A small self-supervised image encoder, trained from scratch.
Model: 1.33M parameters, 32-pixel images.
Training: muon at rate 0.0062, 6500 steps, batches of 256.
Data: trained on photos of arthropod specimens (BIOSCAN-5M), 48750 training examples, 34.1 epochs.
Rows from block 4 of a small self-supervised image encoder, named by matrix and row number. Rows with one number belong to one neuron. Each number is 200 + 20 x the weight over its row's rms, rounded and kept within 0 to 999. All counts start at 0.
After each neuron's rows are labels from the 100 images, of 14848, where the neuron reaches its highest value: "colour at peak" is the nearest of a few named colours to the mean colour under the peak. Only what is clearly more common there than usual is listed. The data: photos of arthropod specimens (BIOSCAN-5M).
# fc1: MLP up (model.blocks.4.mlp.fc1.weight, 320x160), inputs 0-159
# fc2: MLP down (model.blocks.4.mlp.fc2.weight, 160x320, transposed), outputs 0-159

fc1.291,233,202,196,211,212,226,186,219,191,207,235,193,194,178,192,193,207,218,211,225,197,200,182,195,168,205,231,185,230,201,236,187,197,204,210,180,201,121,176,216,162,182,218,189,207,231,231,200,182,178,232,176,216,202,212,199,203,174,196,165,155,201,218,199,207,208,225,176,189,233,229,187,186,235,200,181,191,159,177,222,175,211,188,238,195,211,232,200,188,203,195,197,230,195,218,188,197,197,197,211,173,183,229,165,173,222,187,212,177,210,194,214,219,180,202,170,216,183,255,207,203,220,228,199,212,199,187,185,188,199,190,191,202,208,193,187,188,249,189,218,174,204,193,205,223,218,186,192,186,201,190,165,221,192,202,204,188,221,204,220
fc2.291,190,210,188,212,198,171,217,190,242,202,176,206,198,194,224,211,214,186,211,232,190,207,204,222,245,174,189,221,198,189,190,206,187,172,190,239,190,270,212,196,234,188,196,190,192,194,203,185,184,210,188,242,218,201,206,186,197,190,216,218,249,169,191,179,169,196,187,229,215,180,182,218,185,173,213,189,204,206,219,181,213,179,206,151,208,221,188,177,184,180,202,194,207,220,222,188,212,193,217,194,221,200,176,215,253,158,181,181,205,197,163,150,195,212,206,212,190,212,159,174,180,199,200,207,171,221,222,206,190,191,236,204,187,171,183,247,233,184,200,187,212,195,201,189,205,213,194,195,180,184,204,211,201,211,209,217,204,175,214,197
colour at peak: grey

fc1.250,238,220,214,217,222,191,165,174,171,207,193,212,165,193,233,185,215,187,173,183,195,189,179,184,206,205,188,228,213,238,231,234,199,221,174,151,179,200,183,188,205,167,171,206,216,200,221,238,203,191,142,207,182,227,206,167,186,191,194,176,199,221,175,229,171,187,195,221,204,156,191,226,174,191,219,191,206,205,220,178,227,217,205,212,186,197,205,225,184,203,222,219,201,202,188,217,214,203,222,187,204,191,209,232,169,241,196,180,201,203,200,180,214,216,235,192,185,212,214,240,225,214,233,184,202,183,187,195,190,202,161,206,178,198,210,242,195,213,225,175,203,210,210,195,192,239,193,191,201,184,210,206,217,180,201,199,194,169,212,190
fc2.250,181,180,232,151,176,186,201,209,183,207,164,180,214,204,228,195,186,200,173,203,195,229,225,232,229,198,189,185,196,190,189,220,202,205,203,216,231,216,208,223,188,174,201,176,166,179,187,178,174,194,216,155,240,191,186,208,215,196,209,231,177,224,220,201,206,180,211,179,196,203,208,209,196,211,204,188,196,182,186,182,249,192,224,191,208,217,199,233,215,207,163,205,182,205,211,204,197,207,213,232,223,212,207,188,218,245,225,219,206,212,196,192,199,195,219,216,226,204,143,158,191,206,179,176,201,209,191,215,193,228,210,195,232,172,198,184,161,172,215,205,225,212,159,218,210,199,203,184,220,215,188,198,173,177,186,186,212,165,248,198
colour at peak: grey

fc1.319,195,203,194,212,220,190,185,205,167,211,218,189,242,214,208,216,165,209,205,174,186,165,187,214,226,180,219,202,195,201,232,209,185,188,196,191,204,173,233,221,208,206,208,209,229,205,193,184,196,191,208,212,160,222,217,203,201,183,183,207,203,204,187,182,194,170,196,192,224,200,243,212,188,183,210,211,168,212,218,160,253,217,211,204,220,222,218,222,198,189,171,204,210,207,181,220,192,185,212,197,169,199,179,181,215,177,175,193,237,224,183,183,229,210,205,223,195,203,214,227,190,195,235,219,227,180,233,177,199,191,191,183,177,217,180,188,210,193,218,207,140,181,158,238,183,165,216,193,180,244,213,197,193,165,207,176,192,202,166,217
fc2.319,216,242,222,161,194,195,222,201,173,200,212,198,207,232,199,174,209,195,198,213,187,190,195,197,218,191,181,201,182,229,217,203,244,192,199,228,175,218,184,185,141,204,201,193,196,219,221,228,173,183,202,166,205,196,199,186,209,228,190,173,202,195,217,161,194,197,190,192,168,185,167,213,199,225,163,185,176,234,158,217,171,210,216,186,166,236,192,177,216,211,196,215,207,211,205,182,245,197,179,197,225,236,206,197,218,195,190,216,192,197,239,210,247,164,216,207,180,210,216,212,192,207,218,208,205,226,189,203,209,193,184,208,185,208,206,211,197,187,222,202,211,240,224,190,195,212,205,201,206,200,171,203,255,176,166,174,180,193,181,179
colour at peak: grey

fc1.294,196,201,192,219,191,198,203,232,213,181,204,193,190,179,249,177,175,210,223,236,218,188,196,202,187,212,208,196,180,198,219,172,193,188,184,205,224,171,205,196,198,159,218,183,204,223,202,207,228,215,217,211,160,217,198,246,189,200,180,175,206,196,213,202,257,203,196,223,187,186,193,218,193,191,175,234,233,177,190,211,219,230,176,196,169,202,242,193,211,169,196,196,173,193,199,205,234,211,170,202,229,193,192,196,197,190,215,195,229,233,222,158,196,216,197,207,233,168,225,225,219,181,208,215,191,200,200,187,213,175,191,188,219,181,222,171,185,196,203,181,185,176,167,198,199,185,174,156,219,167,198,176,177,160,200,230,218,181,209,193
fc2.294,205,172,218,174,186,196,232,179,192,213,200,206,205,185,175,193,208,208,188,190,213,183,217,220,238,213,187,214,240,218,187,196,206,190,202,193,185,189,210,179,182,187,258,245,195,202,198,208,221,177,186,225,193,208,177,162,198,222,193,223,188,196,199,210,191,173,243,203,226,197,189,201,207,222,190,182,199,241,204,227,222,194,197,201,231,204,184,233,243,171,182,197,191,218,176,185,202,164,243,174,152,190,183,198,154,206,203,208,189,161,200,214,214,210,199,191,178,175,201,231,212,186,208,222,181,166,191,236,213,194,232,203,219,229,204,200,207,193,178,215,194,203,192,205,177,146,196,185,204,209,209,171,176,208,215,204,187,217,177,227
colour at peak: white

fc1.93,213,205,187,203,173,199,172,166,175,178,196,177,206,198,236,187,174,217,172,220,188,210,211,153,197,180,204,236,170,192,190,223,196,199,181,187,195,184,218,167,200,207,214,207,200,209,194,181,204,196,183,183,217,235,201,208,188,203,178,167,196,208,203,247,221,175,240,239,174,207,231,221,202,194,223,212,183,187,184,186,197,212,212,182,215,216,238,214,197,191,210,181,190,211,164,214,198,188,214,202,195,241,204,231,205,159,200,177,185,229,199,195,196,207,246,179,191,208,231,218,202,223,177,170,190,249,207,199,180,214,235,228,234,214,176,184,189,212,156,236,206,215,158,210,192,203,179,206,203,193,182,216,201,181,204,181,209,202,190,210
fc2.93,202,203,184,179,177,191,217,175,188,215,212,219,165,176,205,183,207,180,207,193,200,176,182,172,192,217,192,201,228,179,218,218,199,181,217,189,213,192,150,177,194,190,183,234,173,252,188,210,214,211,192,211,223,168,192,192,212,196,189,192,211,173,216,197,189,247,196,153,222,209,208,198,220,206,189,206,188,183,161,194,178,223,201,219,262,213,243,208,216,248,197,208,230,192,204,221,230,215,203,200,202,172,179,210,180,199,208,201,232,225,188,170,226,173,234,195,188,205,206,194,186,198,183,181,180,242,217,190,199,195,198,185,176,206,175,235,207,202,191,197,193,249,185,193,205,181,181,204,226,197,223,193,195,200,170,172,221,188,207,214
colour at peak: pink

fc1.279,192,173,167,202,242,226,206,184,218,207,165,167,185,214,216,172,196,168,189,219,200,201,212,206,203,210,208,212,177,181,171,182,172,165,166,174,209,210,213,208,191,196,194,199,204,208,178,227,204,189,193,180,216,204,190,195,226,195,198,214,226,174,208,195,200,185,199,206,205,187,216,209,199,214,193,158,199,222,165,156,241,233,188,213,156,193,219,236,207,160,194,225,205,204,235,233,228,199,184,193,218,196,236,214,209,228,203,190,204,158,203,196,184,190,148,177,195,192,201,216,211,208,224,218,229,232,179,185,213,217,197,214,183,174,222,219,194,216,182,235,203,208,207,175,215,184,182,176,251,212,187,203,220,195,213,233,207,185,192,195
fc2.279,203,199,230,211,178,177,209,195,179,201,236,218,195,206,188,227,185,205,208,205,213,204,174,183,216,197,215,192,244,199,186,220,211,204,251,229,198,190,181,180,198,221,205,228,196,206,220,188,219,245,202,194,209,201,187,188,167,178,178,181,159,224,186,219,224,202,220,215,207,221,167,181,212,187,234,216,202,194,222,260,189,152,207,192,238,226,176,174,183,214,222,186,196,194,189,191,189,226,208,231,196,186,173,206,213,144,195,209,176,214,217,193,223,205,219,221,201,198,182,207,200,176,174,164,197,163,224,214,205,183,184,173,214,218,195,172,219,194,213,162,195,196,198,193,170,213,190,212,168,207,215,200,183,211,193,163,193,220,208,214
colour at peak: grey

fc1.313,181,182,178,243,199,210,203,209,211,169,190,198,207,202,217,225,212,190,151,186,209,182,191,181,187,183,232,184,188,206,191,185,198,193,197,175,190,211,196,248,193,194,200,198,175,229,210,258,183,181,206,220,194,194,196,185,203,195,213,186,207,186,169,201,264,186,197,159,178,185,208,204,181,202,207,211,209,187,217,255,213,209,222,202,191,188,246,192,196,178,251,191,170,203,196,215,206,217,184,186,199,203,181,231,221,183,173,190,169,188,196,205,175,201,180,214,181,222,207,176,192,200,177,233,222,200,198,219,234,146,215,182,205,206,199,202,211,214,206,210,211,210,237,222,175,190,210,223,212,199,151,192,229,215,219,197,188,196,207,186
fc2.313,177,193,181,181,203,214,227,181,187,195,240,200,203,185,225,222,242,231,214,182,200,192,238,168,206,219,166,228,208,186,228,202,220,170,182,153,195,223,197,218,197,202,208,238,222,205,186,239,199,198,200,241,190,211,186,201,192,179,213,169,208,176,113,221,215,217,190,197,198,195,177,194,197,206,183,190,205,203,249,224,186,214,181,203,230,192,185,187,189,192,202,230,186,198,172,183,206,181,188,159,210,185,217,205,215,209,211,196,206,186,183,216,226,210,204,214,199,200,194,192,204,168,171,234,198,201,179,203,182,154,170,173,200,199,223,221,206,180,205,217,225,207,204,198,228,205,183,216,207,213,198,205,164,211,176,200,190,194,206,216
colour at peak: black; brown

fc1.16,217,216,201,188,216,210,193,194,198,181,190,188,172,204,165,209,194,223,190,230,194,231,195,207,163,180,199,223,221,187,194,224,169,165,169,208,198,176,214,156,191,205,182,220,210,209,184,212,203,155,163,201,213,226,233,211,195,239,209,221,185,217,174,237,172,223,215,198,236,226,184,209,179,209,174,202,205,194,236,170,223,223,224,198,200,194,214,206,213,177,210,221,197,181,210,224,209,208,203,202,146,206,222,190,178,253,202,188,194,157,174,213,193,188,187,177,192,219,195,192,200,198,192,188,189,204,170,212,211,225,171,200,189,188,199,183,203,220,178,191,237,196,209,213,209,205,165,173,219,204,222,178,209,211,201,208,228,179,253,195
fc2.16,177,219,186,192,191,231,207,197,190,195,193,190,194,195,192,203,203,188,194,195,207,194,171,190,181,168,192,175,188,168,159,199,239,198,215,201,207,151,217,172,177,205,201,193,189,234,203,201,222,192,213,189,189,202,222,188,194,233,206,201,191,240,197,213,235,221,220,217,176,193,190,220,210,185,223,182,220,228,172,237,186,190,221,187,189,196,226,201,224,190,193,151,178,185,201,200,178,211,216,208,189,166,199,251,219,163,187,214,192,208,192,223,203,190,201,190,233,208,156,198,214,200,164,163,222,182,214,214,230,223,210,212,203,203,196,191,186,179,202,236,184,203,244,168,188,206,179,168,217,214,186,204,227,171,216,231,204,224,240,228
colour at peak: grey; brown

fc1.201,219,201,198,203,212,230,187,185,200,198,181,209,214,195,213,243,196,192,199,229,192,189,188,206,176,189,185,202,193,185,223,169,204,213,183,236,210,193,204,209,247,150,179,191,215,187,190,220,211,177,191,180,191,215,202,209,156,202,175,180,203,204,202,217,205,170,168,217,195,195,237,175,153,231,190,220,213,185,197,184,191,183,166,198,203,199,188,240,189,195,216,207,174,222,213,207,193,160,240,202,190,173,193,187,241,168,216,194,177,215,223,176,196,230,204,178,202,166,161,188,245,232,201,200,205,207,188,216,198,225,189,213,202,199,220,192,230,194,198,219,219,229,174,234,189,207,176,205,227,216,228,197,199,217,227,167,168,188,193,190
fc2.201,196,194,217,217,210,201,190,215,167,169,169,218,184,213,192,235,171,216,209,213,154,196,184,205,168,181,177,212,191,182,170,215,198,194,175,219,195,201,211,217,203,195,194,211,201,211,205,254,184,205,219,199,198,196,181,183,222,168,216,189,219,190,192,189,193,156,215,230,176,213,190,161,171,206,184,206,180,198,246,194,216,186,194,214,192,195,206,200,214,221,180,185,190,202,196,212,179,220,162,214,202,225,205,199,211,202,199,208,199,255,231,174,182,179,162,174,220,185,261,214,189,196,188,175,225,219,237,197,196,214,209,163,193,189,214,216,214,206,186,167,239,213,219,204,250,208,176,228,177,218,215,193,192,197,199,210,208,222,203,209
colour at peak: pink

fc1.190,167,211,195,228,193,182,205,206,188,235,156,150,186,190,186,201,209,178,194,195,193,212,178,218,175,186,200,200,192,227,195,215,188,163,186,209,206,218,213,197,173,198,195,197,225,209,183,204,228,199,181,184,207,205,231,217,181,197,174,191,202,227,218,238,198,210,209,194,223,193,235,232,228,202,173,187,186,137,210,214,181,219,182,217,205,194,191,212,223,194,220,217,205,211,223,188,212,190,171,188,162,236,183,241,214,242,189,173,180,210,182,218,200,204,192,189,212,213,180,201,223,192,161,183,221,215,168,184,209,227,199,184,232,194,186,196,205,211,191,188,221,201,215,242,190,192,165,218,210,200,160,180,239,188,213,213,206,185,243,196
fc2.190,144,183,182,209,182,226,247,195,209,180,145,207,200,206,211,223,236,212,208,197,221,185,250,208,178,205,193,173,198,199,208,207,200,156,216,191,216,212,179,202,232,204,180,193,180,189,202,182,184,200,228,179,228,209,202,213,208,206,190,205,219,202,194,217,216,181,193,203,142,207,192,202,182,197,214,188,195,214,159,233,162,171,233,208,233,219,197,175,205,217,209,204,191,187,189,193,210,203,176,204,208,169,236,187,203,193,193,218,202,187,191,194,165,223,204,202,210,202,220,146,183,207,183,187,209,188,206,232,214,210,253,209,234,210,183,181,161,196,200,206,207,187,220,207,196,197,199,176,195,196,180,193,204,242,192,183,203,180,230,220
colour at peak: brown

fc1.126,156,162,173,196,211,172,185,193,212,206,173,191,198,165,171,190,171,195,190,164,184,203,194,204,208,221,204,173,208,216,231,181,240,208,173,233,161,185,207,181,178,175,225,180,192,230,199,199,200,202,200,210,228,203,200,177,191,190,230,214,216,225,187,181,202,218,230,211,196,197,209,220,187,208,168,201,173,202,213,200,199,214,225,192,194,199,173,159,227,199,196,174,214,224,237,238,234,207,189,216,197,209,237,187,220,183,205,184,202,183,185,200,209,238,188,202,214,256,199,211,202,201,218,200,234,192,209,181,188,190,192,205,178,200,177,187,204,203,224,212,198,223,241,214,212,176,190,199,192,170,189,210,259,199,182,207,222,166,227,190
fc2.126,180,226,183,218,181,193,175,194,201,255,228,209,193,207,206,225,197,169,198,206,211,230,202,209,206,181,199,206,229,195,204,235,185,219,194,177,187,198,179,192,222,159,193,185,243,225,202,163,166,214,204,190,182,198,210,180,194,179,195,167,214,186,194,205,163,211,209,183,200,252,230,187,208,223,222,172,173,191,177,193,180,187,201,174,216,197,188,157,203,231,196,212,222,160,236,204,200,175,207,243,205,187,189,188,214,187,214,167,216,208,185,197,183,213,183,210,229,188,207,201,247,170,209,171,178,196,200,186,202,222,214,209,180,237,189,174,211,195,185,188,210,222,197,183,195,199,255,197,210,195,191,210,180,195,211,204,202,213,205,246
colour at peak: white

fc1.75,206,195,180,197,186,174,178,187,223,182,195,214,192,213,216,197,221,188,180,213,232,217,195,171,186,189,185,178,178,236,161,180,209,195,202,217,190,220,192,218,176,201,200,190,178,220,218,217,185,180,215,236,197,187,221,203,182,173,207,165,215,207,157,194,226,213,163,164,188,222,221,207,179,200,198,212,225,184,222,221,213,230,204,181,174,207,222,217,205,182,225,207,240,202,187,185,219,179,194,172,196,187,207,191,207,226,210,182,151,202,228,218,222,187,225,210,185,192,225,164,221,221,156,232,196,228,202,207,217,138,214,201,199,194,200,230,222,227,208,190,210,178,226,217,191,207,209,229,201,189,153,191,236,185,196,216,195,191,201,187
fc2.75,202,231,203,151,211,222,214,196,162,192,197,225,185,180,216,199,189,208,218,160,222,206,281,185,197,224,169,206,199,210,194,196,209,213,208,176,187,196,188,201,173,208,219,200,212,181,218,224,189,200,202,220,184,192,203,218,213,204,222,170,160,200,145,194,222,210,195,215,237,191,206,195,170,201,205,201,187,227,228,174,187,210,224,215,168,176,197,199,187,198,187,221,209,193,220,194,198,193,186,194,202,232,178,200,212,206,237,218,183,178,199,199,203,202,210,241,210,214,223,195,202,196,190,199,187,187,167,203,176,227,165,200,220,219,208,263,214,155,213,192,191,195,168,218,203,196,199,199,201,196,189,172,163,174,220,210,213,164,200,199
colour at peak: black

fc1.136,211,182,178,230,209,207,181,200,230,202,176,212,188,185,210,182,221,208,214,210,187,221,197,191,169,162,209,197,226,184,184,203,171,179,188,171,174,214,208,246,221,217,236,215,190,203,180,196,187,198,236,247,206,210,210,188,172,201,194,209,169,199,170,227,223,199,199,169,207,177,213,198,214,224,206,196,176,209,214,234,228,211,209,178,229,195,253,218,196,185,242,216,219,204,190,215,171,216,209,166,191,174,185,209,196,223,177,190,206,193,218,210,188,208,184,222,171,178,210,177,187,197,190,200,187,199,203,217,180,173,211,202,187,191,195,208,231,206,215,191,242,176,225,177,177,193,214,203,241,206,133,172,226,175,207,205,208,182,206,186
fc2.136,210,194,193,165,187,216,220,216,189,198,240,193,188,189,247,191,215,251,241,175,200,211,216,220,215,246,198,186,184,202,191,210,215,211,230,180,221,182,189,196,194,202,204,201,211,188,212,222,213,196,195,211,194,210,213,200,208,171,207,176,196,188,149,202,215,241,185,222,193,183,192,213,176,197,186,168,204,208,212,194,188,183,169,177,219,186,212,200,212,195,194,226,178,204,223,210,206,205,210,174,210,223,199,227,195,185,200,189,222,171,195,198,196,222,211,204,186,227,196,107,172,219,203,209,217,224,185,206,182,173,189,202,188,206,220,182,216,146,167,218,206,211,200,232,209,212,187,218,241,186,162,189,198,190,187,222,214,185,211,209
colour at peak: black

fc1.195,214,197,226,178,211,212,217,189,219,190,168,215,184,202,149,213,215,186,200,209,192,227,213,183,157,185,204,215,223,201,208,222,165,169,192,217,211,185,193,220,196,190,183,181,193,215,149,199,165,202,227,181,196,187,223,160,199,202,165,198,207,206,198,225,187,200,186,195,201,151,186,244,205,232,218,195,196,208,163,234,188,239,238,176,213,221,220,191,223,189,212,208,208,235,231,204,188,212,180,167,207,195,191,171,190,221,209,182,210,192,197,236,204,212,215,211,211,197,221,217,196,219,189,198,203,185,181,214,177,187,224,187,222,186,192,201,195,233,194,205,245,189,240,212,162,195,208,222,226,199,170,181,195,170,178,208,196,214,225,198
fc2.195,194,233,152,192,203,208,214,209,181,172,224,198,180,188,181,216,238,210,211,162,205,211,175,175,187,213,215,210,218,218,174,203,195,242,220,167,212,194,203,204,185,199,216,206,187,162,250,203,219,184,212,205,199,199,191,181,183,180,225,184,213,203,162,162,213,203,233,200,208,215,221,195,186,228,216,189,212,179,200,225,204,173,199,189,177,190,203,186,228,212,217,217,192,166,221,223,195,195,186,212,209,220,212,262,186,172,179,204,214,194,233,194,168,241,206,192,202,200,170,151,188,224,208,176,172,216,178,233,190,239,194,189,225,187,194,197,220,204,191,197,188,182,206,177,214,185,191,185,198,183,185,154,216,229,212,207,212,208,188,206
colour at peak: brown; black

fc1.191,215,226,197,199,241,218,213,157,175,190,209,225,199,221,210,226,215,183,225,194,190,186,164,216,202,173,181,222,179,192,212,211,214,193,140,179,180,205,196,253,204,184,214,234,213,208,173,197,212,167,205,200,221,236,198,169,185,200,228,193,228,182,192,177,185,185,175,216,177,184,231,212,188,222,209,190,204,190,190,213,197,217,201,221,167,198,196,180,195,208,165,192,209,218,173,202,220,214,211,243,189,189,222,197,159,164,200,156,186,228,200,195,176,217,198,202,217,189,204,215,209,184,209,198,203,214,218,197,186,201,177,208,212,212,163,219,187,191,213,245,148,195,212,209,207,194,189,230,207,220,201,199,222,161,208,207,192,214,168,214
fc2.191,223,202,236,191,191,224,228,188,229,192,208,166,178,199,191,210,207,197,208,195,214,191,224,207,165,230,211,205,206,206,213,204,204,208,231,209,192,162,180,202,227,212,172,177,165,214,185,185,210,197,202,203,196,191,242,210,244,237,182,209,239,225,213,175,206,223,215,202,201,243,209,215,188,222,249,197,199,202,205,207,163,185,197,176,228,238,218,202,202,165,207,211,181,188,219,199,204,196,220,220,188,210,171,230,199,187,217,217,164,191,182,176,211,237,201,197,209,216,190,180,193,206,183,181,141,175,182,194,176,195,185,195,205,182,219,171,181,178,204,197,199,168,197,193,186,204,205,191,202,202,192,164,207,182,238,218,200,231,199,147
colour at peak: pink

fc1.207,220,233,203,203,215,190,235,199,178,228,188,206,205,220,224,159,170,181,215,171,213,202,197,209,202,176,212,195,186,217,188,209,220,213,231,214,202,189,175,215,198,205,200,194,187,179,187,217,212,190,179,225,236,175,219,178,178,188,193,214,188,198,214,215,178,165,211,197,186,214,200,243,207,203,185,235,177,183,212,195,174,208,216,175,227,201,227,214,197,208,220,226,161,189,189,228,197,174,191,163,209,204,217,191,176,209,212,185,245,209,183,130,199,180,185,197,228,201,211,195,222,214,218,243,189,179,213,218,196,205,188,186,184,194,210,204,221,165,203,198,209,201,215,221,219,187,203,146,193,174,223,174,188,183,182,218,214,154,180,233
fc2.207,174,228,182,219,206,167,201,216,211,197,197,188,199,217,212,208,173,177,212,160,175,210,223,189,191,211,176,204,208,241,207,206,197,234,175,191,220,215,199,191,192,242,206,183,192,250,199,180,231,180,208,185,220,212,191,224,194,191,230,212,201,194,181,253,200,230,187,187,198,212,192,204,169,180,203,196,197,189,170,192,180,200,226,187,190,212,192,206,197,190,186,179,190,213,214,214,218,153,196,188,233,224,184,170,247,193,199,196,224,183,188,128,248,178,222,225,204,198,201,188,226,176,177,201,185,171,196,188,228,205,184,176,208,178,186,184,193,208,227,244,206,236,205,181,207,212,196,188,218,216,202,220,200,186,178,202,196,195,181,194
colour at peak: pink

fc1.36,237,192,177,183,187,232,237,203,201,210,189,181,173,189,190,176,192,180,199,236,194,179,210,215,160,183,178,198,196,205,203,233,214,172,205,175,233,211,198,206,166,168,206,224,213,197,198,197,239,225,206,193,213,210,193,192,208,208,196,200,168,197,229,227,264,185,171,187,190,210,196,174,181,189,191,202,173,192,167,185,232,202,202,224,193,239,188,199,213,171,194,191,218,172,229,218,250,197,200,168,193,175,198,177,186,196,221,187,186,199,218,238,190,177,197,192,194,204,213,196,192,192,224,194,219,178,176,206,249,208,182,181,187,178,185,205,210,215,194,240,204,194,226,201,213,236,199,177,186,199,197,249,205,216,231,199,208,181,175,202
fc2.36,174,176,200,255,221,162,192,168,165,172,202,218,201,220,177,207,207,201,222,172,221,207,176,173,206,217,206,207,230,174,146,200,163,201,230,231,222,179,204,185,246,210,203,191,191,237,203,192,185,178,215,198,207,195,220,195,161,167,211,199,200,221,181,201,164,181,211,196,219,211,208,211,238,205,221,209,192,204,223,217,188,173,229,183,208,201,203,202,181,197,192,188,163,208,188,215,203,187,183,210,203,194,228,208,188,171,169,204,190,182,211,163,255,205,181,199,205,210,209,206,252,198,185,192,223,238,207,202,191,192,197,199,208,197,205,175,191,176,219,189,217,183,219,199,180,175,214,203,213,223,218,155,214,213,202,203,194,184,221,204
colour at peak: grey

fc1.256,174,169,212,201,194,177,202,178,225,184,206,198,199,215,191,205,192,176,174,217,203,207,214,219,199,206,208,208,217,196,192,191,195,220,214,161,208,219,206,186,210,194,237,219,205,194,203,205,200,193,202,186,170,202,190,230,198,217,215,190,171,166,160,198,207,202,195,183,254,234,187,212,180,190,176,213,200,161,186,232,221,180,176,199,181,195,221,178,196,189,198,157,208,191,217,218,181,241,187,180,215,159,199,172,192,198,238,206,222,168,194,190,170,179,205,258,187,238,233,229,184,224,210,221,215,203,170,177,214,197,220,165,183,227,209,175,192,196,197,210,182,232,223,198,168,222,244,216,214,201,209,189,200,212,194,177,200,237,189,191
fc2.256,254,205,209,190,199,186,205,184,195,217,238,199,198,189,224,209,189,217,208,209,220,182,172,171,205,209,209,196,186,198,175,182,192,211,170,221,200,198,228,184,227,206,180,218,194,241,147,240,184,209,191,163,203,217,201,225,214,218,226,208,217,191,185,217,187,194,198,177,248,211,215,187,216,207,228,188,213,188,205,185,175,160,187,150,186,163,187,216,212,178,178,200,209,178,180,171,210,174,238,214,206,202,210,244,166,208,216,192,193,198,213,191,250,171,220,173,197,211,227,209,174,218,205,194,192,182,201,174,213,176,194,216,178,205,195,155,199,194,219,208,222,209,185,203,206,214,226,181,219,218,212,174,208,183,165,206,219,212,195,189
colour at peak: brown; grey

fc1.13,207,180,191,198,227,198,231,226,195,197,239,203,181,208,208,243,223,186,168,167,187,203,201,214,177,153,185,187,224,204,205,201,213,248,193,174,227,197,255,200,225,195,224,235,199,182,191,206,195,177,174,190,164,178,205,208,168,210,213,200,222,195,196,187,206,189,171,188,174,185,189,206,174,220,207,216,218,190,192,217,198,158,231,160,180,198,182,210,202,206,194,196,190,202,179,212,211,184,202,190,175,181,186,215,194,206,241,203,236,187,205,210,209,241,183,206,171,198,212,210,197,163,180,199,223,193,209,189,186,156,226,184,188,166,203,171,210,216,199,199,204,174,212,242,228,217,219,164,214,205,181,209,235,198,224,198,198,215,214,221
fc2.13,221,231,214,204,192,195,175,169,185,201,184,199,214,201,216,165,200,204,206,175,226,177,186,155,193,202,180,204,198,185,191,223,196,225,188,248,171,191,160,194,172,194,189,203,205,213,195,204,185,207,201,227,192,197,214,179,199,203,187,246,163,188,225,185,189,204,192,164,248,217,188,206,227,197,206,194,214,206,190,200,207,199,145,185,210,216,185,219,194,203,218,148,201,206,190,234,207,212,225,213,248,225,202,214,205,206,160,191,199,216,248,216,211,199,197,189,181,200,192,152,210,236,209,193,211,228,197,160,214,189,217,217,207,216,197,166,231,193,192,248,202,171,208,209,193,210,218,204,182,213,194,182,196,189,183,223,205,177,198,173
colour at peak: brown

fc1.272,187,187,222,208,219,213,195,221,213,225,182,209,192,161,183,200,216,178,201,222,195,194,169,232,172,186,199,191,229,199,218,180,163,198,181,163,220,188,232,197,208,206,189,194,219,201,202,189,242,200,202,162,204,223,221,208,197,214,217,199,182,164,203,281,246,191,185,174,180,189,208,194,229,174,219,193,241,197,190,231,216,203,215,194,183,197,191,184,198,212,205,150,220,214,214,222,217,220,202,216,205,210,194,189,193,185,181,192,183,165,212,164,208,224,188,215,216,199,177,220,201,204,190,183,191,223,176,204,197,221,199,224,224,163,168,196,194,182,176,183,204,198,182,179,213,238,189,198,213,228,192,212,233,160,191,205,185,211,226,196
fc2.272,240,178,176,228,210,176,173,193,197,247,206,226,200,212,173,176,206,209,204,204,192,209,205,198,224,215,253,202,219,197,210,167,219,205,205,216,148,209,185,208,192,176,187,233,203,203,202,199,199,194,188,175,171,197,159,195,178,182,217,187,186,195,210,196,246,234,205,194,194,183,191,203,203,186,153,196,244,206,245,244,207,200,205,208,181,210,224,212,210,158,208,208,200,183,186,189,196,219,196,192,187,202,157,204,199,193,165,187,216,209,213,209,172,206,199,204,183,218,250,195,189,199,202,208,186,237,221,205,191,171,205,200,203,211,177,209,166,188,224,206,197,223,209,195,189,167,217,209,206,216,254,198,187,170,195,184,212,181,204,177
colour at peak: brown